From a checkpoint of a small self-supervised audio encoder (BEST-RQ): 15300 steps.
Rows from block 5, named by matrix and row number. Each number is 500 + 50 x the weight over its row's rms, rounded and kept within 0 to 999. All counts start at 0. Numbers have three digits each. After the name is the row's rms in percent of the matrix's.
# pw2: conv module project (model.blocks.5.conv.pw2.weight, 192x192), inputs 96-191
pw2.39 092:538472429498399553544435518435560464559548472513491480493494491526459436543512626471562439586498511504472509568492509543526482398527529455486403435539486543566552441555542506436501525471544457482452495513520529501526518464468459522512449558576515582320452542473576433459470479562483510506
pw2.40 100:462357546517494601518467481476506514497424543541511447487494487430597641543520542466495520525463446476553576513505508563612542516511531564446508474491543484417473462455443434493456448527450459552476519533468444444512532481540450556511486618545467580487502550460428500417517391514469456568
pw2.41 098:555521452501469484528480477464442451513486478451518488473494528541504490499543399402449528485527423459522574423536412419593490537429529496424555534534505480494447486499350503605428605520502529430590425490403475434527584451527563453490502521538423536617536540524524528508446523471481605405
pw2.42 087:480393455426570478510508555508440506478457460470507498520595538521478485481441544483534503556554421417535444484485434509470521447483532475449543634497497500468442522440446489527595447423547457537421541512480526424537516650489424600441551527507514524488493470611460501498495476563488448463
pw2.43 100:474592477497573569413575452461482492537502456486486497473454551541558524496489445506589494476616440586467450430504445394446560557472457448493512518477499533506474594514491436485549477570514459539436511514464528509532387479533564500509554455550510451502546522469471487582553547483459513426
pw2.44 099:470450433519428517513577582463545624497497430479434460487543481448465484510583442437456564417543564412494528543461488475487464554509593488492453457506404492416504490488445545420505446533501488454469470450484555498490525410510546476603552534574509526487561420564487533534496513569529593436
pw2.45 104:450471418556443450498536484505500605561490475479519529447614612524492552455537465486495523342524483491522581579506445513490429501547492448526552440554477507551498636563488453498570434477494465370335664509538497461436452484399528534500457500563513550611526547506501481491549516460460549428
pw2.46 102:549434484572453535521571514426522555455429546482456586544538439565529498495583494531492441471455584472572565451479416504485460535454398540388398464521510469487525509468566563512531483449466563555483508484518526498555559528528661507515489501457569563384544477471513488548562545437437576511
pw2.47 104:439549512472537513432461514384401672506404518461574453470464425527439516494527514439493489479635433469520528501468530501534513470445636535502462471589535456615465498566476510526505499428473535517532474439490514545474511501622506566440473454522472548521455481614457437466526521528474503517
pw2.48 112:452450435509474527431541499520495538442503425477526587540538523405392494554441530446554571477480502438518481561535607612568507541548444502371503547543502477495498397563507441541479521508478578501518524591548577536538501481462613519559561490568530527487501506519564505559556489471488556594
pw2.49 111:435356447539534562533514515511490539495377546499497462404494517516600523460607588470408472549486528514454417470524503517504503494510500516475469473544458485483496477516489513543554421556545564531509514520608572541531523528516513445514449436546443510587489510565433491479458481509599452483
pw2.50 101:486494423504506462506506416505454601563510488585438457476494435426553495514480547499467471614435493499486456449478520476464401532586519425619480498528544535528520497543498529585548525577500514493465509467422576401512515538528431356535521470534468495536546531413545485483455479474561486445
pw2.51 096:510375405558471409463473522550395447382448605485419556466499488471494547549537450484415433506480501489442526421520524514480597515472477498538511522565585554515474536547603481487493523547486542398476491543425505472433541472423466401469522509560456499555516436457496487460491544427497493562
pw2.52 107:468495589490536575530454560504533528501476496502496482397609391374422469410535537402487428554440516540461615510532508501499525396432423519443469501557505473483583533420442578539546505524441521465426447436524545596505552468486438543464487488497490549399509417475526410511491498559494477470
pw2.53 094:472519472463498445588497436446533491499515475568567549440566463586426411536509514574430565466470505423511504421589458563582512466461564504592597543486556503499530418467513466484483422469505530417457467465546496537491561478505419471539484528482500493605512460502487510521449495533500507465
pw2.54 093:535494416417518476469466488445549557519568525490474439573502452598480554503523609552548561463536561511522447433495521580447400510509487551449538537469526555436547539506466545396517530415477555572409520460514443511539519474573456448406536541544413609522494602511509465500373471503492540483
pw2.55 104:514552485500529445552556513503494594542510535460464366504534591550580520497530474587511455541436523492538498508466462512569517526472513485475566488468499469563452506455534557480523420509447434402526486454526561500397556474559612562410542524533497481660445441485480419473481550442504424586
pw2.56 102:407531484621440488567507488500534625517552477440442445449455531559399557496510487508448515502490463599515501573582470548562546427563454491515458553438538555479512486557540511465595536610489503479573512513540558468536510492466386457485501447424528532409569498516547524567501381470496524486
pw2.57 099:490491523401515510481493520488481583401540595559515559434474519554487461540490559374504530464324488417526518560523539438511463474497463546569586532482537460516452470493507450471507525423516506583516499482593461433401460485516438468458522453506560526526566525575402540529488473492477558560
pw2.58 101:588467496560517442493475547444512573525385464539440449481504536570439496545563451450519555474460468447513517499497489345556522493437446520473530529586497360516456533481519395463463502409481511503535584470486585527501516517442465438593514431430476508568560569499434491527363439489555461477
pw2.59 095:556540490481413592507499510514504555540458604529530422473495567488518569483563565574466518546474470427543484483511415478493525531422423568465531483558424529453628543480524471558499487498577553502438482480534463427408494477545549561476491450494460419527578604524444421541515524476501450283
pw2.60 103:507481410533516476492469518461536491562485551561554554564611468498510457522455475467524504398563492438502460550585489481369432493602455520594468565579428521467568452482515465512510639419458445479452472504486503486453612431433375520491511448479557498411454585535567501535465502563410453560
pw2.61 097:477448525385442526540547591419474528542520517508546517419523538487535472569501497533625591491492489429471511522503461447443568465500544461471498519622560555430537465462471471542415438536533435539483474511496584530511420561552522613459472396421537536472591585485519493486534511527491511368
pw2.62 101:538495499530577457474598438572432441480436414493484490479446466575498504465568542444533511437448472505515476484512524477491447447559428521518527597481483562540522499516512517556448521401457435445613409557558563455626446519565576489502459661535554562380521511550483485446514511528543535507
pw2.63 109:481480496473456407510594493439440540453465471531488568497468481569458456554434460472529500615502501501469477423447516528520572520460455504505571537531362457501518408601510489535445539530488489566591514479416544521476387463475485487484548566450506508509390491430533506494489503506524417498
pw2.64 094:524569525547474471462504378558528463548504503554567469539505580548564466442567446581454439478504545489452499428502484484405631544500447562507500535546533505458468587525499496491558531552541450499505537490616527479523474533439547471565531516510503558565522494499580512482486475403471581475
pw2.65 095:548592578477477454430516474449569628459599487561414497495452535526527482503449437493561489451497540382478489533442527449479585474477503484442470563516542475517473571579463454451473538472474476417485525504524507494494532505513369505502475444391490456469447633439530529506475501425492525517
pw2.66 082:551525573507478504442545455542375496502436466521562512405584567500445530477453503482539535497492501469394523486492470634477411512501436475500505514503532538484591465571532494535540528445463477519599538394463430479403462491493471545454428550579446485328562428497557485416567523437487510508
pw2.67 089:516535468532463441451480557539435532497564447450538432434483587563503471481587501515537510556521482553521465545454512488464554582565497462542637516584478485563475509452574511541411474570497534439481432564489465460475494474412400500493476460470528522413560542494614444470508540459551413471
pw2.68 102:480518542509502521597461477505536432469489537438500451582475519418511565488456527462465509510556494572411487498513445513508418474510559493518539538485534528549536555468481505388521468490544482430541555562522460462573456459448465508573543504556471567546454519588446557433499537448511496560
pw2.69 105:523548538477582563433523543547482519443423546505472464548373548517413438486292515491473462482569473474529439554603472532462505518472430547576417432548570505535566435595543521561454599613444454531532521537469507430445489520499455472535492473513539545469507475556441583533496429486424500554
pw2.70 105:375591550512545537465477496478552568598468525465480622370556524493544541539504446530534497479436482493470520468506469444491523559478459453505439483570498525513496573480594510586526475465535504474403463574500574544545572543492486532540591485565491471408540578511468505508517618572520431543
pw2.71 097:569422562477549486564559598435522525507466508581480495481497467514387548386441478482606471500541550487484478514466545465531576641595446573504546505385489449464496535564460465495448478386527511432418605550476593470593518469535550522441459433443465460554574420556522472487497528513519476444
pw2.72 107:506532555575481501511521472575537403482505485522472511464480404532493515483527565507572514572581513442593450478456624492574526505601426498596504489413507554501656552424509559438464479533558449481522549515473551535478548448480604509597526451475442499511458490568533526535516520517508467461
pw2.73 100:500541508497399444536463441578478557510435431528507420521533519462624496477503526486536504438552508457544567552465438499474510462482497467538483554510467499534464476490579480514545527408432560419516602512550576563507439589475571459490531516574329425558592482528497534470459511532448541537
pw2.74 091:485494532443537579517552553486440484479562581473568470616536525475412487466594379452478459498521539506481499494441503440523545469462508486568402562429476500522526455577523481465466581465479443516575451554527561535408491495597564607569527552431406517504607475472464474532482447438537485501
pw2.75 108:519502559518569547492532546476541557574477522467495418417427542511539504502557508525504497489500566425522489493524509457487485449480443538504534355554535507465462447586449522522464481452536455583527453429496542509508494531438593450542385498648469563500482406501515478593520412553556425439
pw2.76 099:527565439469518433534533500444494465567427564507444460476438625446557470455580572526452512489500466564521534543467537443389587526474514472581548564489586408526570467518469518477473549554526483429459470460459481491472451540463529429559458473485536458532462588562467479490524474505538475453
pw2.77 096:529471577436411580473548458465410457484539438553486472523456499535478583520395526423521409551536481481508527520462480480518505559475449495494521580474535469507550505442412531534420495460444598617481589454450541462555443473528554524461484404475541546460452509465501416551494429450524518570
pw2.78 096:479575572458516519593461561477495497428557564442508571470437541456577492489610475504486565476422513340592498466444533500511474559595449533510428485478582483448513512543515530528548516527490531575513513551551537422541456436488493428507485530559463513477524443482502547518455471527547468454
pw2.79 100:446546398370526554487443553540406509541531628531500479515500539503466515441456519546467533449500410461412540588517495437489582464415468402575489461525514472475550577505380504484571471520479521540479552503572538557476458519541451481431510550457529513453503535441618516471484458482571481476
pw2.80 102:391516563463476596423536571505453559401512518494576409467527458507563541562460541475395461442518535538530515520489509399564512488374501470483534514429482540499446508611563542488570572506492588535457526410520525479560612598442476456477476572593499538533517415471416457510475550520439519478
pw2.81 110:511509330548528491382527587499430485512469500548504493562561534516490583468466499443604530492476512522513555512486497491497531451425480497562518362525540530499523468473499516492546493466549491465406546513489495526593538558534450482519556510410551501416594477535443441469551484510566476484
pw2.82 107:436484447485488467410456527486506441445513345558511503562495550482510426496572546563613549526428450518504415412542545527623409543558495548470492466471482551505479441462493429445540501485411480493458489551536543465446516489511437479500478465553530571448506426497604534347427471441494481563
pw2.83 093:503442430485415504358492482545508445554503473500558510575505507490503507476447485513570495509506409454467493537455448571562479404516498518338584502530523505431444457541529512548526508528500447457394486472597523507596484498424484474576481488535578548495503517562488528476456499516451550513
pw2.84 087:553496426497499471542453447482434470489539559439579597626536506450510417470556455495495500506513510403516488426597525462457509504552552518471499527523508549527509479521468468565492514465555482589575490495470515425490523451458457562538459569556522578446475410524543544456588507482409570374
pw2.85 103:546566560562475534513527436533424517601420480492503492522444602543548581528551487556468497477500469472466495465499543412448487555412527502466467447491608482470529489452495476541517399607510575481453494593507569446455505454496413426471581547552581481480521521482476471521508525517423420534
pw2.86 097:545578484500614459633526498513555609509587522493491502487439519478500484559517504461563495540430617518492555487499415602458578480575594428544497524411525456498400491577514480532416570523511460476486435499590520504445409550501578481520463489530501511526461408496475461390501495531639462443
pw2.87 107:490533551447544472544480501520517537559450466429527447428435544587499497488542484602506553431622448546527515370531408562502487629421495399565541531469484555438541482451493457547487472472393585492450475457539488555557538402367439574484540501499479426541485566503550441488488466496518534541
pw2.88 105:455528475510473581558505521471469441502461483427467510522548521425535467516340419523491512573435440381532597547454525492574461460438456570481476517504498420542439457440466477518467486572504470403492512548500453496495440487570550536577435523563487535511476410497557467452579557487515487515
pw2.89 106:523637522518420531505496518513493497558506457505491479458453440473490549541515499400520460491554569519403486413486457472459567459497485503490485490477564499550468471407484510501489521515430451488517546493433472463572397469420433554506429432443439508422516575425561477484479456600473455471
pw2.90 108:546497364465519451418493529509543501489431488555504507551497570464484464524526439520501525475511397646467498462540486524457478510522477475449446503527544505425449597444536574541450511522508512516547477585433514569428444386492404583431531555468424540464573388537498520585486540521478484443
pw2.91 104:405475514479530508496593477450430525601464572519457516509495544570557478527584566545548393464531514606448514545548563531506429524454482565498526513527544491471431433463543476535468462483511501495502500460501533489507395381523559448485563491488488466490511511424552481464459517438512526404
pw2.92 103:537423494402476531472547528483519544548489443472614500483452519455549465545541485554523499540426493506467527569530406418545536457440556510537602492468475575453505581543483515510560490583523530400465417436539424481521480504509552414476462489450429543459515472494481464548449502570468439439
pw2.93 092:455420412540426470416574438508496466517525619473481578488444433542616464551455449516452534520401494500436458572581549452498494570485473532364462542475509433440505448483511468446520538521478479479496553549604433528518562496572523437506446509449556475424515466498627480562565430520491519454
pw2.94 106:605385569439526525465502440548525424566583458505514553515506509547479475432457488572466502491514475461562407518523429566483587509467444516502545484474514469524561537488504535527514535472505416441567546518496535501535452597511574526471486471437465438486582463496539471471427505431544454424
pw2.95 104:523509546536521498476536522495558539500498521465510521538507483577462491480544488381611502538573545511495461483534468510534503407540441480548541497456471487474461526450458568515507461487520595494506507477509503462485434509436516552511513528444435465441480540452448466516457459472592475483
pw2.96 109:502440441456525451478419466611463491393409564512466497487426401574501464554552518477440534557475548473505485494473532561548465451473538497503583551483422484520573492517512469510554510519476510439566483479434473497487566521583406484505487364433475381530480443520559448461485491587476475543
pw2.97 108:417456459561467535440483432487487522484518499550588414474446431561635525474547455516457550523484530539434578526482549536544585546552530500494500525532514530503526568396426416485572576505602567512525512528510440497509552617506525477464466381533533569381407467522572512466543502468521593531
pw2.98 105:495534456468445526597532447454392507476588583548446512445528484481520491478501428468449397403451557599501502541440500400475471475452485528498440527463469492510454495473545418488437593483484439471440560525550485514496572433564507504453425452503498485547478444559556558592407570480458497495
pw2.99 079:531463529516552530454432453542551617529506537545514455470530460501431527530503456574531565496439552395488515481545468582477503493402545525492469476525515500355554514578540499413610582453487521489613468500526494516511527487534475508458459487484575467500447493456523403476313504500540502612
pw2.100 084:531557498456560469427547497510482565525478498505511524511471393512495502474546519492450535535370563507580461467507571438535453543467492498458489431561441569466423467612535490584444439439481538540538472541481456514496487490442455553479498416432518494442480583529449499475473388588488527534
pw2.101 098:539516548544433561558563534428477618491564510527470565463597531383516628442506534527454449465493522423506494536564504488513511497445442444493485548517459498508450474497480512475495393526465520480547521565431544483441565523457491486439503474488536525437364435476519580531494490549502432496
pw2.102 099:464559433516588461491484486557456522469495519504477552496505461479546531496445538492464544570510500545435437457474453388523548554441450652472560501560468511530513486427541491564537585472448462441570503495464510549452518342532509394453426528532488600490521547520570510517538469552549461527
pw2.103 094:488406504572443418528604544469487538601479560516500499562488504472552549494518512565471523552429484511502461471512505456407500527567489563483497475485463453576543546450424493521493514528483557536575460484497528413466597397462439562533448431577529514565492502472403482540485513427515542511
pw2.104 096:497514586411548529517473535551467564495363547398488522436513461533565486510559367613506437469494489541454517455455473450442579453455556439532554417532493427428511562447486419500511536485482551430428442588523449613469547464462504428463630487382439502577409477549426389574538451509563578500
pw2.105 089:449510501481453598570465477507430550500593598479444423515581484495595386566541499575534488489429486482553406515459434605512472455487448463545511443471570549513511483494564462514493447532458414575369450480585559585470397438557582461519499520463515486518526473556524462502546529511492481386
pw2.106 099:629532446435426512504442537509598488464544537430498526455523498444520424528450573525554390475523494429532528491426489495438495443425532510561573552506475622464421456434462506554520517480495455528512490488531496524505470447491602506391435472612524473546426442454494564513452481506518530525
pw2.107 107:633463517494433490424555510559417548468561585469472569513501527476468458554538437488522427613396535498547527570453531524549535533551509495497475467450399526460503582554483482450499586495390482525448411561511508564484410554477515482597459530467482495485450447524585503513426555463539434567
pw2.108 101:482612479431553536591544518556468527436404432544436515509486500468533422507383486495518559516574486520545534451522462508491564507503502540462457452524462439582514452541324510545535538489506505482419550526385544496507541401475539500459508492481411394480532520540467562480548533453424518524
pw2.109 107:533463439544494508457508440532468638505550543526487432474432559541498448432472474530500481534495510553443449518501443444548514481434376454453434493510524455532490453431478503505485494505516472571454501501405532590483468499483379498408511444578492517493527475512472448390445637511515516448
pw2.110 105:565504502474523451392487567515490528508513543526470471498410452361455531414602519542451425562555514490503570567433510513519492489512568588535537450608490505495477545526377471404613400507425510432481498431488455556520454531525602465458418434489546509498558560541595570479406483421478538384
pw2.111 102:482581507516446452521550456522398534489558481539464431480519504621567513459512512468474513531499442557471546602510421515491456579508432539476571443562472574482444488430420489451479458509481463484660506495491484487447467583494383574511503529490470561474447561515562441570450445510477462461
pw2.112 096:504530544520545475544414468554354497503536527482422463468573574442440638489501538512624528551387522504461486616473482552418532606455486474554520546478475424502483467465596442466538542487574542482491587537477504442439429459466515475476543476530459599529522427556569531510520521444449461599
pw2.113 106:504497528409534510494529417447599490510459517507537547471549537476547554499463521498385516419444445473543525508474460402387505503551464603590554486384450527461479619468514481491433414499464523471516451396438561536451499525440432421503558496552472487507444462498558493537490463441393536524
pw2.114 099:598549492463507445403530434484548405483531471456548569483491432453504473455486484446481515413470617490488507550504605443464447540500503480480471508570449516496478545552433515454533525447496438433497551524568459521508427594540483467449492616368525437448506487542514512417478517504574517492
pw2.115 089:502466513456507510463525465533490517507525462525567635446523487578494498386420490418357571483464536459447622468540560506479415491432608534513412536484541507473553487496424515505509498565516459419492560501498420544519547511504338606530467502565545475462521527501546488537478529491517492442
pw2.116 099:530525488443407490488522454502430573427476517450453461489454552486420574593459492462669431551479419567481512496465504576522539562560507544527535457510540463407476421501465538527447508518614429487530472460597546484474472515574511483494518524472472496453435529455516471505474548509561442490
pw2.117 097:528440510479596584490497506544524526445590479577504500620535416479505470526472463428469443521497466597472489465590474489508430479595467421489412482651469497548481516504542478563431432432482558536500551455453465529493480611550459444413511494494464439450514499440567567424491439529486500452
pw2.118 098:456509490513506445447532543500558497565603438562468527592499549520587403464485641471486545483502396570508532513579403453501533485373483527519472546483500555350535426534503399513605528522556531459478491576483531480494486499463508566399431539543515437550402560562513533529467436570362536475
pw2.119 095:517432525462494556441487548456489481401513507600413516630425470462477505435532530583446512516490459581508524497530465605466485455436506524471474529541487425542494454461475472447567531453451504417514449524376588403542416468490516470490538554517537464560491480475423486497518479522435472499
pw2.120 100:529468450579512549494476385492558495503517469505472555459430553515470478501381483408549439464443571478534504408515502480505508500460468499419433457502518526495474417521580513550409511536455531537492430592559412583424456425491481515565572466469515411525509564487345433484513485508608546464
pw2.121 091:510533502507547498447502365542483414584457509485481465524539554454486430567470543394562452576572557453488462504471447398424528441573593590541529465527419441557485462456474550431499438493544435416555477496540559462512484484557479489486528500567519504463455401519559588426499493607499490505
pw2.122 099:429472628482550477529574513446514544488517474570510502474519536557586463471477522375497486522454546487511560516469571440543531584449460429494503550462600572554495491621420545462582519487481526537531554499521507525508490435540508478542411505422519346529489470525466488458505473446471473464
pw2.123 098:436421517432554458583457522454369487527543506469497451537533455585436553365465439455500497440562477487587500416444465505492486483508532458521525435586522491532460403518414466501491532515487487571485466529507463554494555468612508609495582602513566497536500503520524514415529538507533481528
pw2.124 099:543489459498506505520502523560461653566490506553464549443503546482528549431540530562476477454549555493579567381518486499408582568558531502590475492575415416482458580504406357481491450472471509570484519442452447551503469495560536482448545500394510554500461531526543468504504483478566510480
pw2.125 098:594551483497503555486577529529548445459518512483419480522513538507579585443529419532533577526472487542529456486425601584448407500515504473433592448412475492478537614480465573444557535526544500556510483582498557486496539468533580488468476346543501512416537522443532527534494476510448496489
pw2.126 097:437461482528449437488515417385513506466452436486386505467680484401488516507478490443522412459468484372527533553561552523443500597531504486466492410490507398409533467569470472536541547538458545520513514565540536634518505514543476586430535554386398527452467448465492537466524497551595524610
pw2.127 110:509455503495371519517504540515506503422549552440553581514494432605529534469380443486472486415487505626473464519474419415518478491547526476456454608447506502545567448452507450482441476515487430486528449406581515497489530449473484510508436472490483510446542524582537503520572473559572575432
pw2.128 110:518482492484500549414500529461504518507433487439529479529416384529562526448432485521458535600475527419455379430501501541522562391602506480529453392556557509447424468463566480473443581513533639496489524542475558556553494470421406439527525578353499490549445522530436513465431452499544597384
pw2.129 101:549549493568418485407617501549488431435561511508512563497485512511509499578498532464545474428446534559523525525447408591553487577476440477450581471464526326496483458496457514503496579400539540532562541507457499552493472508491431399527504564468494540462508479486464499421487575520529419550
pw2.130 109:518432518476597493496426433564519549506478585506462481562530539492553432421548449511431500515484404552514436504576508432489572489541478472509647524571496493507515471481427500526492404563518532567494558472496465484525512491473372413479537487491513493459504519470507446496528550492410467532
pw2.131 105:531440429355541509441576523524442491529504443552438492553458560454524481472425515555501514424522505457536419542456499616464477475491514505423524473538493457498549506583490529516462625490569478565561581541426473478469514448454417462424550452513462542538593542559551537393391460510516483470
pw2.132 091:439528468476515504531465510476541522489567411551469570580488432565451495492416425541460512453450453503610530495573498589595520493607426546456502535465499489451526472452520445495363518494556512487513477518431525464413586580457491486476469469566507578437494496480432377422532540545499518512
pw2.133 093:447529437504616572476467521512475579580533470519580527519594576468501571495513501450444485509469411474495516520503524447591520452513481471466410524492547485486455488545595471490546523494488483575535487489470534459502543503557522522433397417524488521425456476454571461462484500478449454515
pw2.134 097:425429468563429448517505501495441518492507520537516462556584590533535471507540512469402463496487559531550486543457487451526501427474475427462495427467451493448561431592422588452468498443466610505478410534530498541575574525458447446479562438543550571465396490494451408485442537524511513436
pw2.135 094:451529475512510520520432527517367486469498430556503500525482436563498564492478472497502540572412373504468504506532622468391566506448452532446520567484512463444431595563553544604464441427442526586520512528449540483545507432536500517465539372485494486512559452527480624477502512471486452548
pw2.136 096:526458483388549453437592447485483643542544467512436574457487523482445496515411540541512499531527507523547476456497379353476430504499555483544517445478483435549494476456435481518528489401546543573481562506460530548538549521537610464478445495473488475440498557476485558453423494548503439453
pw2.137 095:534528555437492485566451400412570446430556466457527528482478433554489476546464495513632547547485547473487445478503477599575469604550465480541512564547443555545454491508478545555523538489368411550565571564455530532506510484505586570494410530490536474525564500404552477540498565490544446429
pw2.138 104:544602439506510493544619393540570486475465488477486540529491522561477424504514497560521474601549516484459575481482538395579423615553498516538558500438409557547569461574447513445533490515479411474455473527436494519534487429515512459476498628485574502461456580533534442508479538446542507488
pw2.139 096:608511467498507402429570528526633474521537417522512506476456569441581515396476456549582534548345438505493506506544528459455530571563436497542494479454475508434521514530620473568493577555590471512509497583468570459475544487536537571465498497504464526558566502528488481498577523519428566524
pw2.140 101:568544532512562521515478526559426573465533421489525529507449510464463558545497517413455541467427503549551513608505550538543522540450473590477476507543517481444539452482459504473511559469510482533502565542487539548419445573486424514553580495500459427433490497463548548572467481523445416485
pw2.141 105:493455519495443490523517487462426502569493572498473528506447489508513477520559482538618470552356582490459531514475562509507524489423493472612479498489410542558520408534482510483484544473497483545619484527495542576480497584514542521471491490539486541378551502527494499474470442556625564510
pw2.142 113:495474583427585536443486606585482482363450479544504501578509554540465535577508512497644535478456489518425573507477555587530476484560448507491478458416482506515439510472518429531495486435472588464564539530491471490564565572408534540461528514447599532476544512518557522383488475495491535483
pw2.143 105:498489459521378523493575632575529629466604557472513460484506467498479593533496511374566530610519478539528560555474511516472600544529481515465446533504505488485490468477511525500499517424437498499529436559356509513587378449392474560500362615495494559437548449531573476563444463523492452561
pw2.144 097:568493454458524604543480426495477544518438522550569551483479532457536540549540566524502472568518477433514497513495517517534548375490491506495487461475491463489449439604531446549557540443524524600461499492390416442491513485501486502445525482517509496502483497445548388606402665493520468475
pw2.145 099:486581458515495558479483484547499539400568439500528472505500537558482495529494507447593493439533535477529509482546480460419544514509516550565554527549507472518528442503496511487474494461477476490415404479508471540486515602464393491528540480478487514573448516484589530476479494431431451431
pw2.146 087:460487521513505541513418481606512458530496581464581433484463507564537521497435465466439543517501400406462496522504462519509538480522514470586488458464432529448493531500435529486542418527486542561501589539499565397441580514409491500447502445364425470504621520578486465408565543445472590565
pw2.147 087:497511561439471528486518396477476570472442436513489430527500495568565530516449424470457488581435474461421462524514509498498452577561527561443494475419483535533462505511556513535464555430484493547539484559492557551412522494478471510483542459533428457420520463491497461513520606543458491486
pw2.148 093:529435436507489462438464385523511518563510549531483547609506565449466478487584463570433541540481466511463547515556471379585488552413421530579558464518544419546460494478462569486543429504435563503564600511489519517425550467496460423508561435455563456488501574576532472511484543528454444491
pw2.149 103:546636510495403544464493503512528500461489520518467478482604482473442499525395373474521525417419516491483530588469491599474475408568538454589481464539542562528539498503412488537529525477420481553546493495582505495501498501501503542467505569436450561444433413562515436464436539516591536455
pw2.150 100:451484457503472453545572524510497513333515516514515476512482480414361504550421507447464508514434570540547496496509467573607509475487549510466555500444491483436499562499609481491442504516524545505581449548529551538558499553466559443464439530629510536378418463355554486491465545506459544449
pw2.151 105:548491462546455532567450518434411546447471509469500423601521517452544483399570439525497523429527552457407575490467407464548438519535403498538526555524542488434431472484579531464515556589479533523481448473490499439464499425420533458541557500482540458556443465519406496480444598551582485454
pw2.152 087:480461488552529517493425461510402481472412472495511504479531509505481471520379506499411485518518481584465549362520516431507583509541442536608453426438487464469595558560467527595496469542431539513441469457426542442564498534481458483502400464512508510525493401497356506468343465467573501552
pw2.153 099:491542445462486466496508493496423414469526567439562495468520549526477467455418474657477499494538459491566482503472446409547456534556483495573497497529511495538477502612513523576531485439508528559492402545487535422491473468534446464502501381521463544469520602503560483421552486505498523478
pw2.154 099:491476597529520473539496520512394571513546539518453513460563535436558492426544560528506493505439492429448457484420567442527480577481488412581440486487549460524516435514574532538543572543529560499527477483507615557553473511451460460547539505471540577551540512518539486515437477551432444470
pw2.155 095:465556455479514521468580498517481511515515548582520448595499500492493480484530508585479578514531603534542490503550579503557543583510596514447532570409520551476498569538533511503530504523474556399485497426497520523432427527470445459573536525435541441541471540517517418476486584456498509443
pw2.156 098:619481492481491466518478454524519467597449527534483447473532535484652442488491489526473422516470431421508562460505488427408605478460459468398534541467478544492460473533539430633559518421476500488507389543528389505551541699458492389520511462476493547531444421513536435454464510438464539435
pw2.157 101:557532438591522421452566459583501412479522520451567477444536429478516414445506520462569468456457460497490555512514534475491369562510536581544450495483430500450474517493445446511421459494566466504447447501469493511515471535400315456530545500508453558560403469529570462464579475455605491496
pw2.158 083:538543527449538508487427449452454436507592515448538492436512490547550476519452576450475436469509406451479571481459595453585448531539548517542534586627447551509482422524490559453451423398579561483447510433619580518604549542501487483482544480423502507494491498510500563509469387476486543526
pw2.159 093:603543410580414422505581517591527530459390532556482524508550505492458489482560497462466473547564467600440468550555545538577457455493503483531554468413478554554499491498466455518537494529526532543464452516588425475512486484501542494564540485519543447500511606453503499419463461428455518480
pw2.160 101:443495550546599474453545543531479475425532468496456549388500548589385427469499491500548602493533499452552452539470428430469431509460452481532413468420536525557512434455524512497496388485560517350410581506517552474483513489501476485481493414486458472528439492577473521548488577488524479546
pw2.161 096:415506485491535447536447530536448576448523534508436462506536567531565547449547480582506413524528550503409509409470482591481582481469577417486517475534490470520453456480476547477564405578483512436549509456502442527466566444512509463579526568519473507501488466432544516475492505560550597424
pw2.162 102:482419515571354507425539629528448541509478536464474443443474438541490426544486611420509519503533452541520551357497509494463555551395513503509497552504465466461538473475524556485464497452506516473395492458588535412480514563541595542498662418499464557476514541507480546489556507589520463527
pw2.163 094:545438544521504396475514512494401440500524505464548486555525541481466493640524499453625468520625523515460566475554492521558562556523475492452428395560461500547536571510509484419482552438457448578551545513480590400533444508476484424462546496548476559529441590454532553476479477493470556579
pw2.164 097:485415492408580530472450503464458470535514473471470523397517449477390451547432501574606538493504568443460527502523491412575431508502520480441455524508516458450446403487533500471457626487427587475423465450493394549456510501502544500551445520532514500489493559536469463458489499391528463420
pw2.165 101:486532589492479619495481433534484488592545516556434612530456579521579439457441453545437572591568527466524502456484566583471508485466464533442487514551572467462474503603582433567475507448497551467496508476454553470516477579499528465451569598470497516452505421421561574497489488487457476461
pw2.166 114:414457491555534548443440575540508477546502509492540595519536397509503536594439471505489530464448506412561523458492565613466511473547589547604476464501534514545525489484540458459446531404523575445451553537503528388553579425464561561609532470555469492397531493497432501437426502491468514546
pw2.167 092:552536551504488495516540591587518476522561507517512493468499613530542340483578525593436497528545503462475596471483487479435492612530561483600588464466404552430526509439477500559560514461431480483446499496514548491517461562477568456525468426525482474563557455593531548517569464541459549497
pw2.168 093:583512454566476414500477493510493530418553440502591477424583474552400520411431544525438460440456528456527495447387504500551547556493461576480448502532471615451540467542466454546520484497457476491450574543469446471508479505453440474472501510484617535454532418469524438530437459445516436505
pw2.169 097:557572514590374485582472638570530507482471511446577510454450515441516540496474459432530535562477499572490508431538429509484506461539476429528467483499444473538551534567512484510498404495509565387507495482475496434481469595554515472563573521432554420468494411439619540513417522509493572524
pw2.170 094:491532513558505555499493430454486435509538517535540473562437537592418489442507486438545460479513517563566511521496472503495478422606468419447492528514417511418508459491563530539424506556492459496582589445582476587481561606482489521519577464527541521486547484498511489485463547599464509538
pw2.171 110:478467483553496518531518456498538489466489466499577660508474478446484530482548609479452440510507500482442450558509440506496541581459537412481524462465534474511472470581455440506544571519588453458558476526515438470475566525409622563532445540466519541395454513429616450523505432505409485445
pw2.172 106:491506500434471466526534526520426602540486491457536497561484511562586527450532486539512446486620532558510511463470615490423511471493519533506524404378443399444517467506463514500535448549512463482523495495496461484497538530442492471564496594443439405504488487527648454486442519484545429544
pw2.173 106:473496524604497556408628465499426599480470441443521475502448441519532470515489548512604491491572495629466489494588454576514532516550538530409500477596531488469536414410499549482502504526511498546589521569604566472490478494518501479559534524567482506548537459462540433475500493455484398512
pw2.174 102:446535557410480454495471418503391460489559471544480456537482487567431513565507471521543587481476473540446449469490509420500526487444470427463396558546593459536494514574459440443440462508519471525445490505442373431510440395511630536523516453534528515439527540545541418545547449517440394542
pw2.175 101:514518457456569407482456505454467450483608430471596494577541455510501515402430466570397504415549472472500539490415489434411486476479509410511381479513523532457456430633572504448490505526420550574422458566489508520551427454475464526504539457470494494470588588512517535535523449558509573519